python train.py --model="encoder-decoder audio transcriber" --n_mels=40 --hop_length=160 --encoder_layers=8 --fusion="cross_attention" --decoder_norm="layernorm" --decoder_activation="gelu" --decoder_bias="none" --decoder_positions="learned" --muon_scale="match_rms_adamw" --orthogonalizer="newton_schulz_5" --epochs=60.0
Rows from block 3 of the text decoder of a small encoder-decoder audio transcriber, named by matrix and row number. Rows with one number belong to one neuron. Each number is 200 + 20 x the weight over its row's rms, rounded and kept within 0 to 999. All counts start at 0. After the name is the row's rms in percent of the matrix's.
Before each neuron's rows are labels from the 100 texts, of 14976, where the neuron reaches its highest value: "fires on" is the input token at the peak. Only what is clearly more common there than usual is listed. The data: short read English sentences (LibriTTS-R). In brackets: how many of the 100, against the usual share in percent.
# fc1: MLP up (decoder.blocks.3.mlp.fc1.weight, 384x192), inputs 96-191
# fc2: MLP down (decoder.blocks.3.mlp.fc2.weight, 192x384, transposed), outputs 96-191

fires on: "n" (53 vs 4.8); "o" (24 vs 6.2); "i" (13 vs 5.4)
fc1.337,098,193,205,243,155,194,205,206,166,181,188,205,184,214,224,184,208,188,179,194,181,224,191,200,186,178,199,185,224,192,225,176,194,218,229,189,180,245,184,186,185,234,174,189,219,218,174,235,202,183,162,222,187,218,209,168,219,202,197,203,201,214,190,224,225,197,196,203,214,168,236,185,213,180,176,178,197,207,192,208,190,203,190,170,206,229,214,197,227,197,225,178,200,188,217,181,235
fc2.337,103,171,205,197,222,194,193,185,224,164,194,188,224,184,215,211,178,208,203,183,207,186,173,186,208,213,238,212,202,203,179,197,184,206,253,226,196,174,209,197,210,173,174,195,219,215,191,183,186,201,217,178,192,213,209,219,195,172,218,198,212,201,234,177,192,193,211,184,206,200,252,205,212,182,225,238,197,148,174,200,212,197,189,225,196,230,211,180,178,227,215,229,202,168,241,170,209

fires on: "e" (88 vs 9.7)
fc1.296,102,213,213,170,195,197,231,203,192,186,218,169,211,206,175,193,198,206,149,177,192,179,195,200,197,188,224,237,181,222,228,173,184,200,204,200,184,239,204,185,212,162,224,198,170,193,225,178,215,224,184,247,204,199,186,247,209,189,209,201,187,211,202,197,207,209,201,205,213,225,190,212,228,159,208,214,192,234,208,210,200,202,197,244,215,156,186,171,209,218,206,181,202,196,205,189,163
fc2.296,093,192,222,217,210,215,158,182,203,221,231,201,229,185,220,215,139,185,215,198,221,233,190,206,198,199,192,177,172,203,212,195,207,194,179,197,201,169,200,209,216,201,192,220,216,187,213,208,245,177,179,218,183,202,192,218,233,179,178,230,201,203,216,192,183,202,199,230,229,199,198,190,192,196,226,180,202,175,234,202,243,185,201,193,177,217,201,176,223,202,222,206,184,204,163,216,213

fires on: "h" (56 vs 4.9); "o" (43 vs 6.2)
fc1.222,097,183,217,191,180,163,193,216,218,208,210,207,193,225,236,202,213,237,203,190,181,206,222,171,230,192,195,192,187,183,192,252,191,205,204,181,220,171,188,208,196,208,163,199,212,197,225,192,171,198,182,191,197,206,217,221,214,202,222,178,202,183,163,214,178,199,166,195,217,172,196,200,164,212,188,185,188,191,202,247,208,200,236,231,186,227,216,168,209,207,225,232,192,173,187,227,217
fc2.222,102,202,182,206,177,234,196,246,171,210,193,184,181,211,184,235,189,206,208,211,196,194,201,206,202,213,171,229,237,221,196,160,207,171,188,195,209,201,166,199,182,202,178,214,166,164,165,220,249,197,183,243,197,221,199,187,185,200,207,211,207,210,179,205,208,194,225,235,199,196,220,234,211,235,204,182,205,185,218,191,203,203,180,166,207,218,228,218,187,186,202,211,217,186,197,194,208

fires on: "l" (56 vs 3.3); "m" (13 vs 2); "f" (7 vs 1.3)
fc1.117,099,180,222,167,207,207,226,178,193,213,231,169,176,187,221,197,233,179,206,236,219,177,194,192,211,165,219,241,218,201,217,202,216,198,168,198,197,222,207,222,215,180,199,214,193,204,193,181,203,191,213,230,220,183,232,201,194,222,200,203,187,215,209,222,212,226,200,195,159,197,190,189,200,229,227,208,188,208,185,216,207,175,215,180,210,210,176,186,191,185,178,197,198,175,187,197,206
fc2.117,094,244,262,201,187,212,213,204,189,184,183,210,229,173,188,220,209,205,170,227,210,221,177,205,207,208,166,213,249,190,228,214,182,183,180,190,197,207,162,201,222,222,190,206,168,207,224,187,240,172,211,196,186,223,185,192,171,213,188,183,195,209,207,235,199,176,212,211,166,177,160,215,179,201,206,182,167,208,167,204,205,201,182,222,215,209,184,185,217,209,177,176,192,218,171,194,196

fires on: "r" (47 vs 4.2); "t" (28 vs 7.1); "h" (20 vs 4.9)
fc1.173,104,194,171,215,211,177,190,236,239,241,201,181,183,189,210,152,199,211,158,185,213,187,184,200,205,259,221,212,186,225,189,209,191,195,233,201,207,216,218,190,205,223,230,221,194,203,228,212,173,176,205,197,206,196,173,215,193,198,223,174,243,198,211,220,183,201,234,172,215,184,180,211,159,180,186,182,212,212,208,180,211,232,213,230,173,211,215,153,169,190,187,204,186,167,190,233,195
fc2.173,112,190,209,192,193,184,197,185,186,196,218,189,188,219,172,180,187,189,201,170,218,209,166,191,213,228,181,196,205,208,162,233,206,182,214,201,197,179,210,201,204,234,210,194,181,192,207,223,190,263,162,228,190,186,180,223,210,185,191,190,202,224,216,194,200,204,194,182,219,188,158,214,224,200,203,209,178,217,224,228,207,195,214,227,211,201,179,193,227,220,239,201,162,204,188,175,145

fires on: "w" (95 vs 2.1)
fc1.241,096,203,219,233,204,168,197,203,208,176,172,175,233,183,201,201,194,173,200,176,241,217,197,192,206,184,221,202,216,248,181,158,210,219,212,183,200,176,239,188,198,224,222,205,158,181,197,186,168,177,209,207,189,200,206,225,217,200,162,194,174,189,183,205,225,199,194,189,174,199,162,206,223,150,177,206,220,214,170,205,208,207,206,191,195,183,227,162,172,211,169,230,207,147,164,213,191
fc2.241,090,216,217,176,195,193,180,217,182,209,200,217,190,177,203,169,219,244,197,203,219,172,200,201,222,219,233,187,215,228,148,214,189,188,197,180,174,219,182,184,212,157,196,217,196,172,198,188,186,182,198,230,161,204,236,233,217,206,212,164,196,194,189,165,182,228,222,221,207,192,207,170,186,198,212,184,186,189,240,207,204,209,208,218,210,194,147,205,191,185,170,225,221,204,191,198,195

fires on: "n" (33 vs 4.8); "m" (23 vs 2); "r" (18 vs 4.2); "b" (14 vs 1.1)
fc1.134,090,178,201,164,202,229,176,190,194,199,214,198,234,199,172,255,171,199,208,204,245,179,194,203,235,155,188,185,160,188,193,206,202,217,194,202,188,178,226,232,198,190,196,215,186,187,202,210,205,198,180,222,215,181,196,215,228,184,196,209,231,174,205,209,225,204,188,173,175,233,201,188,185,232,235,181,192,225,174,235,222,217,184,219,173,208,225,195,221,235,209,223,224,193,232,206,221
fc2.134,092,187,204,197,190,187,215,194,221,209,184,191,168,203,222,224,234,220,215,227,192,227,202,207,192,232,211,203,214,216,214,193,210,229,211,220,230,181,184,214,163,201,144,200,206,214,194,187,183,213,193,209,168,182,198,207,130,208,198,181,206,207,217,199,176,187,232,241,210,166,212,239,198,179,178,229,196,175,187,201,158,158,199,215,237,202,211,208,209,203,224,217,181,227,179,201,216

fires on: "l" (76 vs 3.3); "p" (11 vs 1.2)
fc1.299,109,189,187,188,189,187,182,188,187,212,195,201,177,190,178,189,209,214,171,245,237,234,170,214,242,149,213,174,229,162,192,222,158,200,217,214,194,202,200,208,213,215,218,178,203,171,205,184,188,207,176,196,153,224,232,188,208,184,203,184,181,221,202,207,198,189,188,211,179,190,201,184,221,204,208,235,203,197,211,191,218,213,149,184,235,187,224,197,197,203,202,204,185,217,196,194,230
fc2.299,111,172,184,212,196,208,198,223,177,182,223,224,195,202,166,176,172,183,157,183,217,203,227,188,211,194,200,232,197,171,211,191,208,211,186,251,215,167,209,199,214,219,204,170,196,220,204,199,219,196,194,205,239,193,216,191,186,204,188,204,199,193,190,218,201,225,223,229,212,208,214,170,185,166,192,186,227,186,179,204,208,215,206,197,218,190,219,195,165,210,173,219,199,204,176,186,213

fires on: "e" (49 vs 9.7); "h" (23 vs 4.9); "y" (16 vs 2.1)
fc1.136,105,205,205,208,207,201,217,234,169,221,219,208,221,206,201,232,222,168,195,199,211,180,178,212,196,200,207,194,217,229,197,233,194,213,199,158,225,201,249,181,189,218,182,209,177,207,205,181,178,198,212,192,178,204,187,181,179,175,166,232,222,175,220,167,235,226,195,195,210,155,192,210,195,194,216,198,226,187,218,223,207,232,206,193,199,244,180,197,176,226,218,210,176,179,196,213,167
fc2.136,104,204,240,219,183,198,192,216,223,196,200,225,223,227,166,213,203,194,206,194,223,160,185,174,217,198,181,178,197,199,222,208,185,212,226,195,163,194,216,223,179,204,201,171,167,219,200,223,206,205,173,199,209,209,202,217,198,175,202,225,191,188,179,213,196,191,210,199,189,206,220,229,188,184,242,216,189,155,231,228,207,240,215,188,220,218,187,188,182,186,215,145,162,198,165,223,209

fires on: "r" (41 vs 4.2); "s" (29 vs 4.8); "n" (16 vs 4.8); "a" (12 vs 6)
fc1.186,098,178,186,179,238,210,180,190,201,205,196,178,233,196,208,223,231,182,192,187,196,175,234,235,180,227,229,220,159,179,181,209,220,205,188,203,212,204,213,205,174,224,187,212,191,173,240,192,212,188,195,225,179,215,171,215,218,184,225,184,208,191,222,228,155,198,185,194,194,180,244,204,184,189,179,222,207,205,204,221,204,201,236,200,208,212,228,191,236,200,159,204,194,218,207,176,227
fc2.186,098,172,186,241,186,200,224,190,216,163,197,222,207,215,208,195,200,206,180,185,231,219,205,231,217,188,186,216,253,202,179,182,216,195,202,194,205,203,178,198,202,185,240,203,220,226,197,212,183,225,199,199,214,182,209,210,178,189,196,191,214,242,219,182,184,204,178,222,199,191,192,177,192,225,196,170,206,175,221,195,164,188,188,214,198,188,185,184,188,194,208,214,224,194,186,204,191

fires on: "m" (57 vs 2); "p" (26 vs 1.2); "c" (12 vs 1.6)
fc1.250,101,165,178,187,225,190,174,182,205,165,188,172,177,180,174,206,222,191,169,212,189,167,184,195,186,200,191,192,177,200,215,193,183,166,214,206,195,205,198,223,205,145,209,223,214,221,203,209,214,218,190,214,259,194,190,250,182,184,205,186,227,193,222,247,201,184,224,206,187,230,191,195,230,205,198,207,189,234,212,189,224,206,182,185,225,198,246,202,197,202,247,223,212,197,216,170,195
fc2.250,106,165,216,201,213,224,189,178,196,223,216,198,185,210,187,202,203,197,194,186,193,222,230,226,225,221,213,162,201,193,186,201,221,225,204,179,175,214,184,207,184,204,205,176,228,167,167,194,203,214,229,220,220,191,210,204,201,217,194,231,206,207,188,211,184,182,167,189,164,183,200,197,187,165,188,199,181,222,217,168,156,202,220,191,183,207,217,173,198,209,180,198,177,205,197,174,177

fires on: "n" (46 vs 4.8); "f" (39 vs 1.3); "p" (7 vs 1.2)
fc1.152,096,198,178,210,185,188,186,178,214,232,168,194,185,182,207,201,185,213,196,198,225,226,210,281,216,194,192,193,222,189,189,169,232,197,182,216,198,215,208,183,221,203,180,204,221,180,214,201,184,207,188,179,197,191,233,206,185,186,198,190,219,207,192,188,186,209,231,203,173,194,219,175,203,217,216,196,184,216,196,232,218,182,219,195,223,189,174,204,183,182,213,191,233,192,172,158,197
fc2.152,125,166,215,199,240,196,189,219,196,229,216,207,193,194,209,181,249,217,181,229,150,200,189,215,188,203,189,195,190,219,206,176,235,201,181,181,187,200,233,176,186,213,197,174,200,214,169,205,151,205,163,208,213,165,180,204,232,189,194,185,216,203,203,214,229,196,189,189,200,189,190,186,211,238,197,231,213,212,183,189,212,215,226,218,217,161,169,200,229,209,193,193,225,180,211,188,188

fires on: "o" (98 vs 6.2)
fc1.350,105,197,189,203,226,213,229,228,173,197,188,207,213,230,226,181,239,182,219,179,207,186,176,205,191,207,174,217,194,245,248,181,176,209,197,202,166,234,168,199,205,223,185,184,204,176,210,189,171,189,206,196,182,212,204,211,231,203,201,196,218,233,222,241,197,209,176,213,206,191,209,209,182,208,212,195,165,202,219,200,171,213,197,201,217,209,222,177,223,188,238,211,184,199,179,190,181
fc2.350,109,207,178,200,180,224,174,187,208,197,181,208,182,186,206,211,194,207,208,176,170,206,216,195,196,193,202,195,210,191,221,198,175,206,214,226,207,160,179,214,197,196,201,209,252,196,197,184,170,207,144,190,262,202,180,189,190,159,198,192,170,183,213,191,165,216,228,202,206,187,186,232,213,172,183,211,240,168,160,207,237,186,214,163,199,221,221,190,184,209,205,225,194,213,187,190,200

fires on: "r" (55 vs 4.2); "y" (39 vs 2.1)
fc1.232,103,169,215,205,196,204,209,197,139,172,228,224,233,229,179,191,199,191,217,170,206,220,201,154,214,201,208,211,213,174,191,185,203,199,204,147,202,213,182,205,192,202,196,186,205,206,180,162,233,232,206,202,180,188,171,175,204,185,196,230,199,169,200,185,225,186,224,197,220,194,228,209,162,198,206,214,211,197,207,209,193,206,237,218,198,187,184,183,200,227,211,230,177,168,197,195,210
fc2.232,111,225,223,228,189,190,200,211,191,190,227,178,220,184,184,188,153,175,192,208,189,186,157,225,215,205,210,182,176,207,185,232,212,204,205,189,211,210,220,197,141,189,198,176,202,195,229,193,171,181,201,215,201,202,209,205,190,203,196,211,173,197,153,205,226,183,208,243,176,228,181,206,221,219,219,192,188,212,171,197,181,206,224,176,222,208,230,175,200,204,202,188,184,204,212,201,198

fires on: "o" (39 vs 6.2); "h" (34 vs 4.9); "s" (13 vs 4.8)
fc1.79,104,208,223,237,195,210,192,199,206,168,170,205,187,205,240,197,201,169,201,151,208,164,211,218,201,232,191,180,177,225,188,187,192,236,206,196,189,240,175,194,187,216,145,195,211,195,209,190,229,221,216,212,227,191,188,192,197,208,207,175,191,184,214,207,167,199,203,209,216,168,213,203,226,184,217,195,185,207,247,186,194,208,227,206,234,203,201,200,187,202,169,225,181,201,199,199,208
fc2.79,113,202,194,191,215,206,215,204,200,197,180,213,197,221,220,183,213,207,185,209,233,178,192,185,185,179,194,178,194,203,212,216,182,184,202,180,223,181,193,232,244,232,190,179,193,205,195,212,193,221,192,188,214,180,177,211,207,196,173,191,196,192,232,198,230,200,228,214,195,200,198,186,203,201,194,206,233,185,218,204,154,156,245,194,217,184,171,173,191,172,213,217,179,185,180,206,209

fires on: "n" (94 vs 4.8)
fc1.306,103,212,184,216,214,178,210,198,185,199,194,225,167,223,233,206,234,204,210,193,248,206,204,210,183,185,210,210,201,210,195,231,205,198,193,199,197,213,182,208,191,152,176,212,193,212,171,222,191,197,207,205,180,171,173,201,188,200,190,179,196,201,200,209,207,179,185,194,177,220,166,225,193,220,196,181,218,190,203,209,188,211,171,163,211,208,165,198,199,189,221,246,181,183,255,206,217
fc2.306,084,199,191,215,210,255,203,132,221,231,201,205,196,213,206,201,194,173,193,204,179,199,181,200,236,191,181,191,207,236,172,210,213,183,204,206,182,238,188,185,189,190,209,213,229,212,207,149,199,206,216,194,249,198,174,205,175,186,214,168,205,205,201,191,220,174,210,166,206,190,219,184,218,212,178,213,199,187,218,195,216,175,185,205,177,207,199,212,162,177,192,177,219,221,190,216,195

fires on: "o" (88 vs 6.2); "'" (11 vs 0.7)
fc1.289,102,183,200,206,229,194,226,167,182,207,226,184,185,194,218,194,173,178,256,184,176,196,208,177,177,210,183,218,221,216,188,216,168,204,200,181,194,197,185,188,238,201,191,206,236,213,192,187,215,204,195,221,179,202,199,192,196,201,264,188,218,192,220,195,181,218,169,207,187,219,184,222,200,201,186,169,200,182,164,180,219,179,226,192,178,210,207,212,192,195,168,198,190,174,157,181,231
fc2.289,104,199,163,214,220,197,177,199,198,203,220,192,216,171,189,206,173,198,167,215,220,181,184,182,219,190,229,208,170,183,190,216,219,196,188,243,228,179,193,197,168,223,216,181,223,204,208,162,182,189,177,211,162,188,175,206,178,182,178,199,193,147,221,194,220,203,198,200,241,197,237,199,235,185,171,204,231,244,214,200,207,190,191,237,218,168,216,196,179,191,225,214,220,220,215,257,191

fires on: "n" (92 vs 4.8)
fc1.76,095,199,182,214,256,186,185,170,195,209,207,212,200,171,248,194,193,195,219,167,210,209,223,202,172,205,190,195,206,176,208,206,186,179,202,188,174,241,197,192,209,234,192,195,227,218,216,208,198,191,196,178,196,155,218,210,205,207,200,180,194,186,177,228,171,161,197,201,207,239,185,189,202,208,216,190,202,178,204,164,209,163,196,200,180,182,224,219,207,214,185,214,194,218,205,185,187
fc2.76,095,213,188,211,218,201,222,177,212,241,224,198,194,210,189,184,214,202,240,211,199,162,183,204,140,159,175,212,166,215,187,192,176,232,188,190,217,189,199,199,204,215,185,210,185,194,168,217,177,174,235,202,194,183,189,195,193,171,194,220,189,221,203,202,214,202,229,207,195,187,210,174,179,201,214,231,241,207,185,206,206,205,206,215,234,217,199,207,224,187,191,215,209,203,184,221,229

fires on: "u" (42 vs 2.4); "n" (37 vs 4.8); "s" (11 vs 4.8); "r" (10 vs 4.2)
fc1.214,103,193,202,189,188,220,197,212,197,206,205,237,217,174,185,215,195,165,209,182,190,206,225,208,168,255,179,210,216,172,233,227,218,201,203,182,216,191,185,209,191,209,193,241,213,162,180,195,194,213,192,199,209,227,190,176,176,209,180,158,189,183,188,194,211,180,229,184,184,190,169,186,206,189,203,208,232,181,178,166,219,212,196,191,234,226,207,202,232,231,181,228,195,182,181,182,190
fc2.214,096,196,216,216,229,207,177,191,207,176,176,190,194,175,174,202,220,214,193,223,187,237,201,161,200,234,191,206,218,176,180,187,170,169,222,219,214,218,227,209,215,186,234,209,201,189,200,156,206,217,209,229,217,192,182,206,171,225,191,171,211,204,190,232,205,201,209,198,208,202,191,202,209,191,191,186,189,190,191,216,212,239,178,171,153,207,224,220,202,211,200,169,199,209,210,214,228

fires on: "u" (93 vs 2.4)
fc1.310,107,195,211,159,233,204,197,217,187,184,209,200,188,198,198,179,149,247,183,171,213,203,175,197,212,223,180,184,235,204,170,197,215,185,194,192,199,204,146,208,211,182,197,192,204,208,167,185,220,160,164,165,203,196,211,203,203,221,197,195,198,209,210,190,231,249,204,226,232,216,217,196,198,184,240,178,196,200,203,207,195,207,172,207,191,199,186,168,177,204,234,214,201,213,202,209,198
fc2.310,095,221,192,221,233,224,205,182,202,200,253,227,184,203,163,218,197,211,191,217,210,213,175,205,221,191,217,191,196,216,192,196,236,183,218,178,192,216,145,196,184,209,207,208,268,174,219,219,189,183,212,193,210,178,199,202,201,177,187,191,213,192,199,147,209,211,187,214,168,163,229,196,219,187,220,195,203,207,220,201,202,173,185,185,206,183,179,155,231,181,214,203,208,221,232,208,199

fires on: "s" (92 vs 4.8); "g" (7 vs 1.5)
fc1.198,093,182,221,183,198,176,226,177,225,162,209,170,190,173,200,197,180,186,222,170,247,164,161,218,199,215,197,213,198,194,193,221,219,224,184,221,202,214,177,211,190,209,181,240,217,230,205,178,198,191,157,236,182,180,214,182,189,215,191,197,192,189,227,213,209,203,212,205,201,206,205,201,213,223,210,206,222,185,206,198,199,222,175,194,206,192,201,182,203,201,175,167,176,242,217,193,196
fc2.198,101,207,170,210,195,209,178,197,183,212,205,179,232,192,203,197,170,183,221,192,192,230,190,168,183,234,202,195,198,197,211,197,185,165,223,227,206,192,165,167,194,218,213,190,213,216,212,189,175,210,219,209,205,208,218,240,169,242,234,215,195,218,214,166,212,210,184,182,198,194,221,201,175,243,235,202,186,172,200,206,215,187,170,201,235,203,174,217,146,203,185,184,193,201,198,183,198

fires on: "e" (59 vs 9.7); "r" (25 vs 4.2)
fc1.26,100,209,171,215,194,159,190,182,187,199,179,193,205,218,176,222,207,217,205,211,185,180,206,227,215,194,205,200,237,222,224,181,206,214,190,210,197,165,174,219,176,193,202,177,189,198,202,240,194,184,211,207,202,187,201,195,233,220,189,193,214,197,234,164,199,187,194,200,217,221,199,200,171,208,181,238,211,207,188,232,193,187,231,191,194,209,212,169,194,212,189,215,201,198,192,187,214
fc2.26,096,227,238,224,203,213,210,201,197,229,222,200,217,196,238,199,223,181,178,189,183,220,195,229,180,238,201,220,204,204,206,223,238,217,222,194,177,188,213,189,203,212,185,200,184,185,209,187,230,207,176,197,198,205,244,232,210,199,197,189,198,148,172,224,206,179,198,194,196,200,184,199,190,204,191,161,228,191,194,198,208,189,202,191,198,195,208,224,204,242,179,202,186,228,184,192,204

fires on: "r" (34 vs 4.2); "t" (32 vs 7.1); "p" (11 vs 1.2)
fc1.218,099,183,185,237,202,232,183,165,178,209,165,200,192,195,186,198,198,189,186,166,204,232,242,162,233,196,192,201,250,201,188,210,189,221,237,213,214,184,166,181,196,164,228,189,214,180,183,146,178,192,214,201,240,199,196,193,215,205,202,183,204,178,183,190,216,219,203,216,175,210,188,207,203,231,178,207,199,175,173,169,203,187,166,210,252,172,220,206,209,171,197,198,183,226,217,185,219
fc2.218,097,208,175,179,130,174,243,193,183,192,232,178,194,183,177,211,209,164,189,187,229,188,216,174,168,218,201,213,226,220,194,244,234,207,192,187,215,201,204,237,202,199,219,149,191,202,185,186,191,205,256,211,232,201,187,239,200,228,200,198,203,180,217,191,199,188,193,196,202,180,194,176,195,226,217,193,194,234,220,218,212,218,215,195,216,224,239,200,208,207,218,204,229,161,160,224,180

fires on: "n" (100 vs 4.8)
fc1.314,102,179,183,245,211,210,195,210,153,171,208,208,188,205,177,195,174,212,190,208,209,228,194,184,186,215,206,170,222,199,207,208,204,180,206,199,211,198,187,190,235,211,181,203,211,213,227,203,209,174,226,222,248,163,225,192,211,178,213,193,245,194,206,231,190,206,191,192,191,222,216,194,171,226,180,244,188,179,170,228,210,184,155,202,208,229,202,199,206,229,197,204,215,209,193,200,203
fc2.314,112,172,211,178,196,213,178,219,209,223,204,220,183,201,182,182,196,218,209,223,220,198,174,191,169,227,191,198,175,175,201,184,210,202,172,185,225,231,207,190,210,187,192,229,158,174,183,213,201,163,230,228,189,159,218,193,181,234,227,197,208,203,202,185,193,229,215,213,219,198,199,184,203,200,186,180,205,228,241,237,200,193,210,209,204,175,200,197,193,195,173,212,199,229,190,220,191

fires on: "u" (59 vs 2.4); "e" (32 vs 9.7)
fc1.367,101,212,201,221,201,190,195,202,233,218,165,235,207,211,166,204,178,143,224,194,193,156,210,213,213,197,222,196,193,184,212,174,216,166,184,203,216,176,179,162,191,229,211,184,213,223,207,209,195,184,213,223,208,154,216,227,189,206,205,222,219,215,206,218,194,179,215,211,224,197,208,200,200,207,194,207,232,206,163,220,249,205,188,200,194,208,173,172,241,195,209,246,149,157,180,210,188
fc2.367,096,173,217,174,184,239,217,193,175,174,192,217,188,193,219,176,201,221,195,212,210,216,207,206,195,199,182,204,220,206,211,224,158,202,202,192,198,205,167,193,212,160,221,182,198,219,219,249,196,211,172,185,197,176,199,197,211,206,208,240,182,225,203,199,220,163,204,209,187,198,188,193,209,219,180,217,212,207,177,194,177,148,209,197,187,180,219,163,201,188,195,214,211,211,226,207,206

fires on: "h" (56 vs 4.9); "r" (36 vs 4.2)
fc1.291,099,206,200,244,192,206,200,190,185,249,169,148,184,203,227,187,271,191,219,201,201,178,208,195,227,165,214,194,181,236,189,228,188,213,196,202,198,209,205,233,184,205,224,176,217,167,199,174,175,163,187,205,225,224,200,233,236,163,218,210,184,206,211,220,213,169,217,199,214,209,201,210,183,232,194,214,200,212,219,223,195,194,221,165,142,182,212,186,188,230,193,203,203,181,180,199,222
fc2.291,107,167,214,176,180,187,212,206,189,212,215,184,220,197,201,181,177,153,201,197,171,219,212,228,188,240,176,222,230,222,200,201,176,157,210,190,201,245,205,205,184,209,199,198,180,198,227,201,196,252,220,240,205,149,176,208,176,211,200,193,207,207,198,197,198,232,193,181,223,167,201,209,185,198,221,206,204,210,176,188,204,218,202,207,211,173,208,202,194,224,190,193,231,205,171,208,185

fires on: "e" (99 vs 9.7)
fc1.260,097,229,168,192,192,216,179,212,202,204,198,194,188,175,203,238,174,217,203,174,217,171,181,215,141,232,234,227,196,209,191,194,212,222,206,212,186,179,197,176,175,208,201,248,199,174,213,180,203,152,240,208,175,192,200,188,217,204,213,196,183,167,193,198,205,224,170,196,199,157,191,206,181,185,217,222,207,241,186,196,216,185,217,195,199,199,176,192,199,233,233,220,194,202,195,193,212
fc2.260,101,188,227,220,205,204,225,199,203,165,176,177,198,199,195,196,211,213,186,222,225,164,169,231,192,200,182,210,199,207,209,170,229,209,198,221,204,228,192,153,213,206,202,204,208,204,221,184,202,194,198,153,199,208,172,195,189,174,181,194,223,220,182,232,198,239,178,180,212,208,220,217,198,226,208,209,208,181,198,178,176,186,173,197,230,192,215,224,220,224,192,193,190,162,240,203,214

fires on: "u" (40 vs 2.4); "e" (23 vs 9.7); "y" (20 vs 2.1); "i" (15 vs 5.4)
fc1.271,094,198,220,194,196,220,199,188,215,214,218,161,191,213,196,201,200,215,198,177,219,188,205,209,189,216,243,212,194,209,218,179,184,191,213,246,241,221,205,214,176,238,182,173,222,197,197,187,200,157,203,173,204,217,222,215,216,217,188,216,244,191,208,172,208,214,187,186,225,210,176,198,205,228,203,215,197,226,210,164,219,180,192,221,206,202,164,198,203,223,230,250,178,194,184,179,201
fc2.271,109,256,188,168,200,206,164,182,201,194,212,205,190,233,225,208,193,152,203,257,214,214,198,216,185,189,212,172,174,169,235,176,139,169,235,169,212,214,203,230,174,187,186,191,184,181,194,212,198,204,188,211,191,167,216,176,184,179,202,239,224,198,173,208,217,191,189,183,207,196,214,187,164,203,206,221,204,227,201,209,205,192,236,166,175,204,231,199,184,195,180,179,205,220,214,209,186

fires on: "w" (44 vs 2.1); "i" (37 vs 5.4)
fc1.220,097,183,230,232,184,198,179,256,184,183,225,179,170,203,211,190,227,212,189,233,222,200,192,194,202,228,187,197,199,192,191,197,200,175,208,187,197,199,244,178,228,199,155,164,228,208,211,222,171,176,192,172,204,196,183,208,226,190,163,204,181,211,170,226,205,215,205,179,217,232,219,182,213,232,212,193,201,193,177,219,222,203,210,165,218,203,229,187,217,171,200,210,210,210,198,189,179
fc2.220,095,207,190,178,232,212,203,189,204,222,174,195,208,174,181,217,236,209,180,208,221,169,191,197,200,205,202,225,217,191,187,204,211,243,271,190,179,200,194,207,224,204,193,230,169,197,235,162,193,207,192,185,187,220,197,198,187,208,207,172,176,209,176,178,238,171,221,251,178,200,181,224,229,204,188,194,164,212,202,209,196,179,185,216,174,189,188,194,176,185,205,217,216,210,232,223,211

fires on: "o" (94 vs 6.2)
fc1.255,103,223,199,164,263,198,245,204,216,202,208,179,165,211,208,190,204,221,224,176,209,227,209,181,200,207,165,171,212,222,209,218,189,186,215,187,207,216,172,176,214,195,198,218,183,200,211,207,204,197,190,179,186,200,195,170,183,200,190,176,198,197,216,197,217,241,207,222,183,222,171,229,195,221,187,207,195,206,208,213,222,207,201,133,189,178,189,176,218,187,179,222,188,189,222,186,176
fc2.255,107,174,210,251,219,195,160,218,182,195,182,213,189,187,205,209,201,197,207,215,205,171,212,208,193,224,229,192,215,193,195,189,194,180,208,231,211,211,207,157,200,190,200,190,234,215,245,193,223,188,182,184,210,208,186,203,211,204,169,200,205,190,172,170,183,200,204,205,216,193,247,217,219,179,210,179,218,185,194,183,207,171,216,190,247,231,230,174,209,188,209,216,176,183,205,244,170

fires on: "s" (54 vs 4.8); "i" (45 vs 5.4)
fc1.238,103,186,188,156,148,179,194,198,222,217,216,180,195,198,217,196,205,185,174,193,201,225,193,191,221,206,229,205,225,220,197,202,191,237,215,240,224,201,193,164,230,184,178,179,216,187,201,212,210,228,187,211,188,183,209,220,201,201,203,175,198,196,179,241,190,221,184,230,199,200,234,212,171,177,160,182,223,235,204,200,181,223,227,192,214,180,222,178,180,234,230,215,195,227,215,200,223
fc2.238,106,199,186,176,156,212,233,175,193,194,173,180,166,161,182,195,241,223,224,160,216,220,162,214,191,196,202,244,207,186,197,230,186,178,171,188,175,205,205,194,233,241,221,176,205,223,179,169,195,195,204,208,224,218,208,169,185,198,198,150,199,200,196,226,203,197,237,196,206,197,220,188,221,216,196,198,210,230,189,206,209,196,192,212,183,173,191,200,177,185,211,148,203,203,165,182,175

fires on: "m" (95 vs 2)
fc1.304,104,208,176,204,204,193,207,228,205,215,211,187,186,170,209,188,217,220,181,207,228,182,217,229,199,191,200,199,172,195,248,204,158,196,185,200,213,219,215,209,203,183,253,209,181,191,200,218,190,179,219,233,203,233,183,173,189,196,156,174,204,173,170,179,202,195,204,207,183,218,213,179,222,189,245,186,170,174,201,207,175,244,216,207,196,174,241,208,220,236,203,186,195,172,198,198,175
fc2.304,105,214,210,208,234,204,208,200,151,216,192,197,206,218,180,206,195,187,191,204,187,193,195,254,199,221,218,194,199,206,198,223,191,220,231,208,198,171,185,200,226,219,212,175,197,221,181,178,205,213,220,162,214,202,219,230,181,218,197,241,216,239,178,184,197,195,221,206,219,232,186,203,205,222,171,220,190,195,187,193,203,193,222,219,209,216,219,177,197,201,208,209,211,201,218,182,210